A small image FSQ autoencoder, trained from scratch.
Model: 14.3M parameters, encoder arch vit, encoder norm layernorm, encoder patch size [8, 8], encoder layers 16, encoder width 320.
Training: adamw at rate 0.0007, 14400 steps, batches of 256.
Data: trained on retinal OCT scans (Kermany 2017), 24607 training examples, 149.8 epochs.
Rows from block 3 of the encoder of a small image FSQ autoencoder, named by matrix and row number. Rows with one number belong to one neuron. Each number is 128 + 32 x the weight over its row's rms, rounded and kept within 0 to 255. All counts start at 0. Numbers have three digits each. After the name is the row's rms in percent of the matrix's.
After each neuron's rows are labels from the 100 images, of 14848, where the neuron reaches its highest value: "responds to" is what is common among them. Only what is clearly more common there than usual is listed. The data: retinal OCT scans (Kermany 2017). In brackets: how many of the 100.
# fc1: MLP up (encoder.blocks.3.mlp.fc1.weight, 640x320), inputs 0-159
# fc2: MLP down (encoder.blocks.3.mlp.fc2.weight, 320x640, transposed), outputs 0-159

fc1.108 113:114079182151122137152176110126110110159155088121120124161097120130137122157090119088134180137133168157071112105136103113155074142095128153119103155111135125085164131121161153140137124092054207138197117154068133104117088169075124056163119195063100117106131100199125071184116110107166173124106153153161154203138190129167139100086118108101108098131136120129111110152074108108112089151108089124170149091152163124152116122108157170117176111070142148127124048136134129124166099137128170
fc2.108 070:082133092121173072095166143139132082139179106118111120140132161131134089133145139129098136178186069040075172137165131212139154126111129189106114142115127105127102100135169156133118129107104110100147121128148128133163107166150151081152111054226119071138059098130090155141165125101082102113132113192126041107157199098139124121079147140200070165127134074141125137153112199124109111127114158073144099142140092177130027149116149153139132143154183124069082167160131140112125200166128173
responds to: finding: diabetic macular edema (43)

fc1.606 098:183072116154071102158114123120125116130082124164162097121075121130161146120120139120140134136147144104087106060118148147153171155126131147147145150140102106143182151159156150079157135061134109108162096101153091100102109112089127101077080124097162109109088090143096133056111149119144143141103179103187107099121114133106163069139148080132064148120122104179115134158153101112148123111138151143188111074153091058088089089060089103098116089104116165112125134191136114127080077106140125
fc2.606 147:166160166162128169076155096128127066130176096135134071137107147178159111157127139128139113087125155174146140124162148076102075092141105119151160140090154184122076132109155062132115103147111138088176153119120113149160168100162126172186126138147136151114137107110106000091175125167132122148130099104105107105106136141070202125129098124150154102120130061204156117066141154178123113155136104144085120196161169161091149119088105142139173086125123175123098038093080044080077053107126117
responds to: finding: diabetic macular edema (38)

fc1.534 101:115116164120098070169193157097159077096138145132077123155173133135116129198097128123135130113163115167115135130114139108116082102109093186085118110137109136079142107123125174144161133137157069150118128127117133128159059183112155099125145115106136179144132104120138133120136133096168119155112090136079096140162099155103079092179101125065095125131167137083128132124051102138094105132115122127169138097154118161126123139104143176137072087148141142142154129097209111089117139116153057
fc2.534 080:113099041121137104074156158146112168173148063151086105127157083051105085124135061168134140154131142070029139109161092184161133112140108147147137106131110104137076214138113098112121126071079104150135150096162118069151121083112131150131150129139118104161108140155114228100112110111084091112138197155139102102171201143105131136141133147200131081106130091158139078121157132118098117142111139112160145136122119181145139193150123112105085135125124095101071150095134198112166217156092151
responds to: finding: choroidal neovascularization (74)

fc1.149 105:144121142108125136113123158184151106098165174151104091158087133068098131170120204193167129118139078115155138086113112182154157156160155152096162109118094112143102160146031115142196108127178115153118089076123131078135087170107158093147090113126112158150086114130136105133149034064125120166125064130106096116129169117160162132110148148117134109208173096109121121168113128193075140096158117072130161182084179162155181152090126151082125150088110124113193172052122115125093131116182112
fc2.149 045:159113117152096116098154128166100122133126139127134108130137077141099107195152121149101140116113104082147112126113144058091043120177139057102115132122161192122105125150120084131133133157126113130123145178150100149151138099164131153117112119179148175121125137126143142157154143141130127136097112096108080078093168125138139112166046123118152111081101060122155164102125106121148136136159121152162144135143089183133119144080101167044115172124104122151141113090127122103118160082099144
responds to: finding: diabetic macular edema (28)

fc1.299 098:145112148133104104155177183119104140106164149130059088163147135129112160110098202116152097097145089113124155087119167107089163113110042132102187098167164175158164127150138156097094111082098162102127110086136171182127117167117146160121085063141149125095110148151119095095093117123099126112101133105122100173166053100106114127147126167144052152148138118128126173146167113101160140142162144068088091170123176147236106125093125082131179156160127115120165151105173086115135121166141129
fc2.299 076:142148173153134173120109105150047100153089146130111141149142148212197190114128129063127124097091154130156141158147132098090129150162122074131141125094114153125190072148159126150088138154124121130151114155119151144133112080063119175081160135114140159140169101092130101104127139145092126091151144096119164118099094139142161156153122104100144101134130144171153169099150135119159149135162106142068157121115062092090156162152104112090131123124122154131126116082104077108131090111144088
responds to: finding: choroidal neovascularization (61)

fc1.617 089:152124160104114112130122166105102109146174087125157093134071144125043142180095175144058169152148115112163100118151145102142117168117138102133137136087130144098091119172142117131163115071050167091094144115140166155123147139143165121079157138104133132145149132119194150099090129138108121130103075099129135102150161186099072088220142073188115163120137082124166151128128155097083142105123134155127107079064136119185080153118160153099123122134166182059153082154114100137112125117160137
fc2.617 035:122089114102071158097132147113110125147122116142135140148116137102154106181166111101138128129067177083112148138073122138156064141127147113105144136075126159107152136123094109094133131139120140149150161108129116140169111036161153129092107118139141119123112143090120125163130131124212083143147158116103075138112123133098144119045117166133180063096081080153179129097156182090088149175166119085187136158116103126140175169140141164119108110085065097137132130115131096130129158110122183
responds to: finding: choroidal neovascularization (85)

fc1.487 092:146150118123112137075105107172126093180149102182096111154136162083141189136077132133097127157087090099122114060105133104157103171092117125095119087082124218135127104164127136153162097151108078115142082118131128101116125164141102155112140144134088109143138090131140131164175110097149128109159159120118186107118153122186092145050081081158123062114179176129120124113155159155176183111168114130105133125106181155137098175093131122174169172137100183141101196146122095113171103142076127
fc2.487 124:135137097137181145117111179139132109131137181151111117099111117114070173119110094179154138115168158162068155087125155116114128181166112123149152163194129112146108107117093085149120154169133097162143123121158174139130155246165104061091104129159095095129097174120073110138146169133124188134096091105142170097080088107154102135133101115145149188184130138127123117089145092169154124121105109161125118161181169133128207158061074091112183152163129157108134137175106128123141136114123130
responds to: finding: choroidal neovascularization (70)

fc1.379 092:148083157139120128169088108129142099139088137107138203193165146173095086147120176084083130102148146136180100141128095130152096190089143129114133148149135134168101090140161116105094102109162141121139102060113148156125155163086097176095134096113113121088090141115144078116177124102189111150114141198097194142154132159171122078134075153090129130155135120121159105138104098175144143175184143123174154137175095127192141109092172109108112088179100161149172131125102063154175078140158139
fc2.379 034:120136095154163106078152153116149153163151152125099122147127127156106099074175081124114109128161148134116125112114085090218083121109110071120116126109113083117099167155138058124143130130116128155103155128167143073150144149140137221122120144117131214083146140108119128124070184163153102138138158136132128089138119107102119139088111101180163099094100082174141087066146179137065135107105146095099167105149107159101137115143154110062100111098176145141094149079149177142092136133156137
responds to: finding: diabetic macular edema (51)

fc1.121 095:152081188096114139199134094107147147109139112075148181170104133083133160135032169088048175102144182140119145085167148129173130165104177104166191116131097144142113027156197075108108147153125109166101128071169131160123099142118140135154111127097134167126127069094100113112115113140173132123166156158105093132162161138162134164133171188162095126167139116164116142145106191150155143116148111068087104119105187105128126115118153069131089137122110110123102152140145127156111066118089093
fc2.121 083:120133097114144119142121097145127120140126090125141131105173136079156113082103130193157148142126105098103117145153074175112211108110155168179097107101117114137139125116114156137128091077118165093230100154135124082068153130085126170098132110187097114147122119148135150159109119111134070079113159147140117165176177154129117139116178096145031122103152111108116110187117123105087109131117133122183146085117068159167073168135146153120115129150139126161108145134152176145129104187146131
responds to: finding: diabetic macular edema (37)

fc1.12 102:199136118147136133114185130135106143081144092112103178166128118127095118111104095156080175153118125161062112114134124109123137171086158177155125062076114111197181145176159197137176131135148114137134112106177105117159134143164158127126154121167093085164172122141091126155165133094055094126139057152094132127161188109170175126160133212089141133115150096114128104098125140124121141162140139116113108162162129105146103126101154209122167048172193147165142105123114117149117133137138110
fc2.12 200:133112126081142120122114106109131093167110127175136095149098122215167166104091127064122128098127152080205147176085167102119108120195112112147159151141115151090099115138134106137108180220104115115042142145075155204169111129104086203109101134106192126133162162124134135112136140152164120115178122098158148137093106112118080109152105079190131130153111164188159179172122132102148132122140120132114119122143156142078197086114106131149133208093074128108115105088122147097119150093145075
responds to: finding: choroidal neovascularization (63)

fc1.288 097:156072125145170065111101125111085124135163171099159159146067122169144138097118175153093108086103091184119154124189173055104133174148155167095128119116153136178156182155150093136109183174146134195106104167091082105117087127158072169069145133149137093120143123124130111160194140119127120114133127139111190157133114146174111119127161132099136167167166114149107134157124117148151122142144137112159154115108162115161107098132126115106085085144146164129132169152078110089141178104122097
fc2.288 105:154136204079143145154132115168132112153110115131145098140152116080136134111094176078061121081112133176127137120164139091139161127073138106131139119136126100129169124158129136124101128125097084114154140163120170111119142118097117149121107124153083095082138105096110142120079095139108105137175059086177161118150175158190113154129139097150095146125150151142144176138128071144117107166105091153074130099142128131036124145112111195152139166094141135190134100084110144116075109128117131
responds to: finding: choroidal neovascularization (70)

fc1.598 097:125099126144185162192095084109152129118102097105142113162085145130103107187063101212157170129169136118184137158111131167087074162161167101087114117147145142085090164167195133124174133137123131123141088080120105135151115206110126105176114099112132134153066098160063137137098134169175109170110105079130108175138123075160064130160115134097147168119159120130170158124090149142174153099142115117136086168171161112130126153090125141139196174082130176126119196125118156174116195074120164
fc2.598 086:131155105151186089158117106132106128179118091132138093110053147111176119150126171100140116113179114111121115107156105133107135088169147151135100122087149121109101124162135170105159140180127117099135161142089085127189074162125161162064102122175156078102128122113075048184158099171148106151110158116142115146062160040168177095103121083123157133100108099101135117123096119125152183168156123112149090106153118168123125158089146092179115148123136146127087133096115127131096117144148138
responds to: finding: diabetic macular edema (42)

fc1.306 110:110091098155139158182120132121088105152117103106079161133106075127082118140120088165095147149154138165098168115146098119090056121078188126071152086155135121156161101163192210107111137112121089166106094145150065145135125101102168108169182117117149122155147138163101171072141140129069146151080135086083111151111170117165113131140115174147160116159107150109134117085135117093114115151132130168090166173167149104156133119128131197097137063103170193117159105164115097088087168127141152
fc2.306 076:153151108112155104141113092103135179112093160114154116142113164135099159113097140150120120109155107091147148172107142089114124165146108115158138146137138117150119088107128123166106136198153106107141139127097131161131160179127116169123112132170160156149142125132102134123134171165061148145119046138173143126131000122144102150147096113142102183164141152143130123159063100107143118109147166129074119103115126106125194112108111193199174168174121158157125083158123125099129129107137076
responds to: finding: choroidal neovascularization (69)

fc1.544 094:114195140144208182078123105163107069154175142128114127132098079123137060192122144140086155108154120100149076149096110185120151156138119154165122098106099181089149118148088095123090130128170082093073110102128110122118153186144119112135078147105081114115154150167113149164192088093102164196108094125183208118155135118117150132110106190116155169173127094071110113103173172218134195115114124105096146146105135154139084168089155158115119095149131132132125120113127132128112143124203146
fc2.544 042:120010204093101113170082179113152131127157116130140139130129101124128110186153118133128138147122205103096123133106131143138062111147152109116117136092118162145135144104111122094181164163122144114140100150138055106153097108167121106118145162094149100123115137116166107135106085124159136162121177112086121166097099148100133066066112131137145123104114090152133198161092158127121155137180091148164146109151135088091105108103123122159144084134104153133143128144126117149110112123094141
responds to: finding: diabetic macular edema (29)

fc1.6 095:130101125148075098171145102114115186122158159102121119198096130131145134093178123096077101175163180123155178077124096106082143174130128195176155140092110137101154066123181129169111153144159085141065111121156148218127099150105064140170093172131170109142132195184111086129110091113123169136170139129100208139151090122129131161160142168107126109133098087122175108124115115130155114123127114142109120094141110068132118164122142052139117166142182109113128132156173135118117128117099082
fc2.6 064:119104155119129143171121122114107130139143097131110122147148098163134124081146117177117122133095132118189102093015117172122112118099137099145087145145110131113145127086128131130110096127125166158114108114094195090120110064095102131118189077080182092136130114125075137072122152131188147096149178120087143141133104146125112102144152153170109124090149121104134159176143129121169130122123149111158143119114103053124094116127157114204109134128122080160133139053118146137113141123175103
responds to: finding: diabetic macular edema (41)

fc1.580 101:066095130122143078096113084104113121171154111146123092205157178155155108138164162124126159159122131132095153078125089101110159114081124153162162155117186164129183095193098058157093179111062174154155109132180158105139120115147123105194083155132128190096116128173145135106157075146100148159197141114161115149147195129123148059151120122151193139144129101174127149149141143143106157157075138124086151129119123026088088077172127184090122089114168169120180152155137146099124134109111130
fc2.580 115:099155102128095171131146099109138129133129138074161119123156169073111069198177134126165107136148103113141133108125162149122144133089180143115101162164170154137066098108132125118140102097135112115192159108147088168150109191107203131118066113161179088114113113127102092117121140146226149137103116160114085138078098086048167083057153101079140090132121105120141135142091134123131150132150164086154098153121161124155127222080163086150132221143134116096092115144124116165129095138141148
responds to: finding: diabetic macular edema (41)

fc1.413 098:148131100199149103144160067125060061062238134149119152119074151145137138152141116090141114119128162049157186122141144140145145147068180153147142112078143160077143086171186151143121163100101124178130133072137094177112102059193114178135125118128194195151121167125118127106172149133195107148124077123160112127136114172107071071105174133141133111163131109184139216156127141150200119157112154127098119119076134164127114085086103118148088136126123121142111115189127155167155130137121159
fc2.413 061:144119120150170125186158096122133111142118089106131108127128100129145117124100152181092160124139161181141117130106146134116146103161132120191089136143113121144090176147151169182100099112104140094114122166095096082112122122123106195137113126140110078102140124184124091145125097126081098125113146129135145137166078154137134143130177105058114105114130052097118125157106102128154087144128088180150144099131095088024097113140106156144124138113230118130110119108133126138121093173155125
responds to: finding: diabetic macular edema (31)

fc1.369 090:126098073100122155124101104130118189133165151147125194115142133178171148116136096144112113119148154164170090058118105078156152146086186140172192099149115170153134085131135149148154100129149142140155124135198140150094138217107116173181119094115105140189147113186095119126121117105113113097102114150153200148116145139141092137182185091122098127090142134095106131126138176120168128083157135084089116111083131047108148132105157165163108115141156132082159158155145138065079036137104160
fc2.369 095:094092163127122108138107153183108134145151136129122148094146115114089115115138153140105149156148099143146080116134099173146143142158047114112110092120092099137137131132119138117158143117149162142140083084160110079100140123099162097102197113188102132138085127070169175140180109080157153119107151149102107088150155129124113118123186116117106161114146120109085126147159106167141130137115123119180162136114077189163100154151138077088100131118131152134134173067162174114105098162101195
responds to: finding: diabetic macular edema (38)

fc1.82 094:172132082145152154103095147137116117151134095183150119146197107087099090120116118042167178127157145103141083096132120083099083154106169153087185118080137192147119108175066101100135065133064146189057118063088115156114125182110175182103112135175105105121118117170135134136128096150103179119146142158143134123122168101114131157180118133147124103129070144090127117164130124170167155102067104178098138157108168166129091151119179158128106043096149120070146144085136118123133158107126128
fc2.82 064:141154106128142191135145158114121069121131169132111113145123167108155215129137192015152089111141120105166139101171149079104149141135166125149108161162159136166161122123129109131101150174138090141171129161131188172097130205114113138158144127143123090142151122085125142094112165134131127088127107102137178151082143096147136154068077131142145144174130182152127142077135089160126131073093113132094108175136167101127193160057086122125140125123137175114191123157092104136158076061116106
responds to: finding: diabetic macular edema (31)

fc1.417 103:153145125092165117096097184096108106113185160116120187149159133186123162088152119178136116159151061120081138133119166075119136104046149138107134084123099124155143127117124208074126111161138098156117137105116186109109088166147185116148100083168143133090115154121079148082136119090072127131122130127152127156132122152101023108071110169130112123097132103149121163146186180085138162140137074081141092163145085131099091143117122109076134137143149166148120171121113100169141184114131122
fc2.417 095:152110129132119120107147118118107154158115055152123091157134058172097134126073104056147136103131096125180105131070125113104105085181143108166112114077118152103138151124151122169122086111105142135045147170138131139127140084126090194090173147090173146124151143139170130097117095140135125095131165096104156116168136133166135135199118120134202053117121132105167183087151106161122117133125116151142131142124129056078193074137075145074100089085103106163162096087111135137132098133134100
responds to: finding: choroidal neovascularization (65)

fc1.262 093:117126087089138120127092136113102118132104141114173170056141141151132128164123145143183173155147159109135163160106182139153077144168170069044135108169098170131167132124143092067136144155138162159094075122135108137132082170140094208136162122119206115123159119155159120160134155137199090148087111142098188143139120098117120072070090163090117126121136109207186144131129183173095165144140104133135104150153142107112135138169091106109185182133129146160123153123118115179080116123084175
fc2.262 070:142097164139126091138108170106119129141151153146092132124085113144146128133131068141142121118121138176074139100188122161144104128110114131097167119137133139088150101122154115091151119154136071124107119107176137150190073140160142086083091138051145126130140132112053159143180182150083149172141137110114147130068136099083118069136093157168153187130105102137120046054141152132144158143139134134102166165174172086099190146107106081158160085125082131140136148136122144157126156143130158
responds to: finding: choroidal neovascularization (59)

fc1.310 099:146149079146126103097170152140097114127175107136102188082105157065161124144126168091128099081139127115159111054156124103123153113157157123162176125115109111174150136132134090109159126146111129114119046174162083097166106167073102198094189104109134146168142091103132128178111119105117113137105142098162191168100191123113145082106147152138109198149089135187137091118112123125159115148097095082148126080137139162074146129166139159126133177115110102111148181146155140143094094158151131
fc2.310 077:121153119161155146150082151125060147142134204127126110090083152150105136163120151144130191139173139202093139132230136140092097145182111158110124119107143129153121073148076124119137142153129112145163143123104096160126098119146150037050082121200103101143092124103146109128162118104097141156092151114074072122112108066077200163132130111103165140137118118121093183076163106124110122152149124136157125223130092147139120144145120092117166124151096161148153130134130118096119086168095179
responds to: finding: choroidal neovascularization (68)

fc1.422 101:105117106116176090186129088175102127156160114066170149115094085173105128121111153170120171137174126138144149049081138167129132163073090129115066103099122146121116109120181079117122121115055120104139148078198128161067152129081071170145116130089192146087136112155149092094153170127163148146168118141191108106096086154123123116161109101156092132111147127120127153036146121166125096120089101115153177128080134148084088095073121105150138142106130190098100143147134160167150191137173182
fc2.422 124:130133110116166100119149119087126093171092089100125103133112167130110091144109171110151156150166099096145144144185103142140118104187163171214127050077144105112060120138162166117134068098140152065148143143084074126132141125154131243130095102200092089062102156182168162173127139141133086117124163149118106158129145088173137100107131094110150098115109089119100097174095142120080097123127091122144074117133106139097092116094109210096157112101178108115128100145158156128152045176119155
responds to: finding: diabetic macular edema (49)

fc1.188 103:143102067131137109107156173080125064155164162159112127127045110132163159099120149105082174156173091150071163149135117101112152126079156089074152099119120163153160140086162139096187130134133125146123188147141148199103106115143118170131124120169071106128112139126105168188118167094154109098072125112127126152128086148189149142104125153145117149159118129138096151134138090101156153108127111116103092153184189182094124106110084161101115107144113174154123124152086155105137112059102125
fc2.188 089:126119076167081098124113151106167185151134216114147171116161126163091122153153090106141089139118109141070105099145136134151114156114184177155101115139156125118186110133171110098126142113137135143169140094165072118131090155161172094097093105074105101102121193112084150192155126135196135148141094141037083103106204089150124116123110137159136131097112148109150156146093143144144172178132124110154144059142139160126126161091136201187122130099090112125174093099173173129113110116158143
responds to: finding: choroidal neovascularization (88)

fc1.449 096:131102131094140135089104147200092162096057158101142190167163119131053170125118108204122120140085104112120185053143151098146094155111144151137209163107199144156146078127130087122103137136131142143192113179142199124201109156157088135117147129193119197102128168133135080102135097059066116126149091162114101140142143114121133086137157200136142099134122138151131087126160121071133178123134094091138150067129137149229117123140144117144154137119092123096141135129075184131158116142137120
fc2.449 050:127113196116118169118102152062124110173150136116110117138141157172169170103090122114107152109144197147183137105104142161108150143174107113107117103095110122106193095142130119112111134161135117145033089134109148180079133088116093137106150111174088080132163109116147116131141118104192130085173119067124166131151126149163165136092178125122172158114140128130115232099161139166158097103134093178074170143120093082107121079202107086099103104121197113105140153109123131132128073161141135
responds to: finding: diabetic macular edema (31)

fc1.455 102:098148134105146151080117092167145129155116093113111136127106077139084112122098118172126134148144165102158125141130084128151172118088150089099099130110110150111164185188163122099111137114137136147187125111165195149052130218159120123110173147090026079139114032144104145130115148124165127142130061123140150110102073162110063109151100133124115111119111143166156155088084138125108126146100149112131184140114183130123089144126163182129125207209082108213129158125096102140121186128111135
fc2.455 120:085170098144093110117139154156095090133200091133113113120123165116176092173153112070122129130160124094090132109122142115107149108149107136117123146134140136133117122146106125111143139140101129121166142107148108158176102100140160092162111089194131150130077130128079097144152121145127137126128141090148083129110239047117225140094114167127139180090134075166127106111163173187124130169095121145153113149175093161147087151150130032124115111090180150102126093093114126121081126145144160
responds to: finding: diabetic macular edema (29)

fc1.334 086:171064171143100105142136099087064149161123125166124135131092082164131128117109066096091157147120154121149135128139145155115122161128200142109158127142130118135112085121139117143152129127122141124099084089129112133184101179097170142070139056103096136145117079162129077139132121127115106172129112153137123142178154143167120128104131142107141132137179115142064108085169169120164107162139107126140082118125132137142118140118154118137123169126049121100117117081132158143116138168113105
fc2.334 070:110139119114135132085139121133134142135090161162122124136178117134131157096120074156169115128133169070120143101084117121099108137126095138093120140162113099153120108094063120122141116148172142142032147149160164132117145160112107161084241155150137045161136112127150179051129113143139161143139126112172183172124046154152106123161114122157152151143171118156104123131137065167173126118126142143066162155155155074119150191130078090151132116140129143144161125204133152105141194132141110
responds to: finding: choroidal neovascularization (61)

fc1.253 095:193177101089152190139134123112135136120162137118093117148171044136122105116116145169101144117097126150183179108095077153152122096141132131136184071153077148133123150116086143123131149150197127118096118134181123139167130163125152141136127147144140118115117107132098141124119177173132075146116130118140106096111126105133178144150138151096140132130111163105103103117102175117109142047114156165175161101136214155143086085114155093112156100151122097135222151161117068152104158178123155
fc2.253 093:146115106138183165120173089138132091100112138146159085145146099109105153132100209112075135107095137113106145112183114065126162099103135136170137101176140116136072124137140099146112121079053141105225134151081106061114159131125104148144104139180104247124161141136140111112119105140144120121101109117176135124137079112053114136164116138114064127131155091175143088171130109180149052156060104161073127135157168130097146171116094137186162104109140117123116114121121116116121087145080113
responds to: finding: diabetic macular edema (46)

fc1.377 101:109135136120164054182123091145070078141160156097147092145131134184101157083125108165133092160181103095123136155182099145113173124135107126191119094149139102181134122147154214146113111115105091132132142133132160122154129112146153124099140120168130160172171121133146128174148111128184146114053090090111134149160152110137107160147121113115167146137161107149116135159048124144107135147135082134127090058135086138147157108105136119120170126044115116110167138057112088097182130087153096
fc2.377 054:118127103121170134111182141087130119102107119143112092092139086097098104161138174164086152151106141117151135101112108147113114103114100123192123126195147127159070160176158137160119138119119084149151157128125105137131143100109123145173160140115117112157092132122147114018137138125141149126126101134162141036168004139062115143225132128061042140138156086160123075077128084132206089116095147147113147149118163107100190165190095111233132140145123163167091109061128087096144135155084155
responds to: finding: choroidal neovascularization (79)

fc1.332 095:125182136091132095159108114164126103181193136104077120151110127133107167137120115130114158115135141080099144105109104138139145203048157091130084152182112174101218157134141133136093158181135156111129184137198139211139104142161088105130112138192169109156146129087078125155129124120095113124142075119098163142098070105115082089114126125126119072195071111090090175150086120116171133123148145116138179163144131131121149096125136065230112175189140183169154110146084107112132107079081112
fc2.332 083:133084121107124138183065153088116139151122076137112137126121183052112134147069168095139134120088120160128122114167130107108155133218147134128130100122151143100156091122094148117124128153136136138184116126089121157144093064089146095057138128178142191133106143127103179131139158126127138118126144118106112138129148122140163147092150149133168123111117131119127145115132147113077146101144115099178112152103119127153105126178156078148132049143092105055154137127122148118141114127146115
responds to: finding: diabetic macular edema (37)

fc1.575 101:126092119097120089154161160152116128107170113136125104120099088166079122132086180161084122141130077200128106080093111128077108091099133106120140168110097116113141130143175068119136140110139162151140106164206106165149096095136121054194138171119084149136098077130108138108186085091137133138126117126130101119167157124177152119154107125184146097114137150075076133106066186151104145109131109164155139123161153124185115049094151156056087112131101120125186144116148114119097155089137118
fc2.575 258:146154119158194180105147144135170166106101156108134139143161119158105132154131068164143122119139176047157114142077133114124077128082140118077157137203126127147095138125136136146130100144131105113111159148095137144120133175128107162136148141108183131121163126171142131091102190155177178159114109129156139117100058114051093095179088121091112136140120128173153133122118088085215082124113133140141157172147133118071147148072094114188172133154104119161073135137102104111154150091072095
responds to: finding: diabetic macular edema (36)

fc1.570 102:130109106143150131197116206134157097151110176112135176190140106151172146149130110081086116138099092111164127130145138139117148126165129185174169101075159136106150116132162169136095132179118088147113115118065145109156128130097124132116150052137105109096154172131091159110152160157112091093140131112066139169146156100172174098134113131195127104126102119114121184159123117098115188121143110088166079125159135117177097110151121147093121107018102113102167126073137077121140150142146164
fc2.570 120:114145084189139136095109139145131147087136148089138167106142094113130106100164157145147101167082131130099093090075128098165129117089137105177126134140138110140153091123168127128146107113143126139201108094161133098087137189179151159208110119095170182074145142135110074136110148129175138148093097165125128086084128117095129126152136136104124117131123091100142096088105168181143139156110152110102170055115172183143134149094162113094139161116141123072093092104127099117112061119100122
responds to: finding: choroidal neovascularization (69)

fc1.106 100:122164073148116128091116137096136117120154120203178154081110146112148154122109138096115131153157153138146208121175150141174145129126135132199164123169112145153097039177124071146110168141140122078131050101191122152135137144148135106208074085125089093136162095124095099139112120111122159095133139183170138139147104093140123112083096135075111165177180156122159085102144142118129144106098156158124127121096091102156155066088154109069148164085140154120125172114147145064134171163122097
fc2.106 083:098119160143092156155111135129140128138123136096111136132151085089164087181156072180159099133145141115143080120052136179184064105106176082087135147115156143125148131088127047123139149133144157132115126119115118085120125125185148073167076166116138184132116123138102102131076150124197141167113124134093097125110148155083115082088148131127182100087116124096152173128126150091107145146175153122162155096104103162182107094111164101095113158155090093116104104136126167157122135147079127
responds to: finding: choroidal neovascularization (67)

fc1.528 097:185119158082155129122125075176100110129151163153105129117134118130162157134099150139118121225177064116162158106116136143126081103156068127140208113131170095133063122076201208123072144177110143140134100127173120067186109153087105160092069097146148169167117054115121037124138088148189188108150061139133178154112108115190159108119113156102152142141151070151110132080105140152139137195115133087081153105120143138142120153179093118105133123173118139119131143119147158146140151145135075
fc2.528 077:137139134133151131100155202123152120149139092156076087073118132159143139119135129147123127116157142112125141069159116183135126147118117160130161122136129138138103125150152169103166179162122088134130110111137129152164127120111118082100155167126088120166125120154112107076164160124144143113164136084140133097103013142068171112116074146151143129165144111128090094114172145164140078127110096190128163162150146115086154100177088069217169094112147094144127110118125125128121108142086155
responds to: finding: choroidal neovascularization (78)

fc1.209 098:149159104137118132132129110113080142128170177110103121083119088175081101169068151115136137142070118137096090124145152129145110131107141114084102132086109182151158118100108108150097145115137110142105087161102105130144167143107176151110104052057126093133115167165099124095116112167119168155160100112071127111180102204101156087179139124089126111141129116184084156172096123117160160148133150147151079108163144161161113135118166151107143149178157105108131117128153070126101139156156131
fc2.209 087:108109154162113125106125182133138143135122153124109121106136096125140067174130111137168112138118151093134099094088129191144075118161140090123135139087131141132131212115139162098209107123113145110084141125109057134135136109141127105113102148133152188107100119165167105138198135128150140178121134104085076140107133117094133088140128114172123092108118020075111217099119145134094143133121113149162126135135072132144102143134120083167102121090115092146151164081145128186145097156108188
responds to: finding: diabetic macular edema (54)

fc1.526 097:137219113132098161090148167090079119089124136161154115147112140125089075134139161123116188147117111181109109115116099116083174134087186123138144120138119081128191154125107086095156141081147088088100143080110126116124108114135170125164130163129123096124127129118152098099115162133095072128138047154140148153103148108149176131202123126064147152134189078046144124139096124083178153096131117079122156151138132197218079118115153154081131105130180141103156077113124092116159125066150118
fc2.526 060:142073124095143090108144101119112087173154085098095139188152111134099153079179127182148109129159191042115089142109116109113104130141144119173132107141136161112100136090128136153078149146125151100057175136059159151143118152141126191120118087076213120066105182116119133175071114134119107124150094118070097144105121151139119076093152123130126095079090127170150195183086153123117152148157138093169076083135097164149097078105187159071110152122179113071109149127124133112111113117158066
responds to: finding: choroidal neovascularization (61)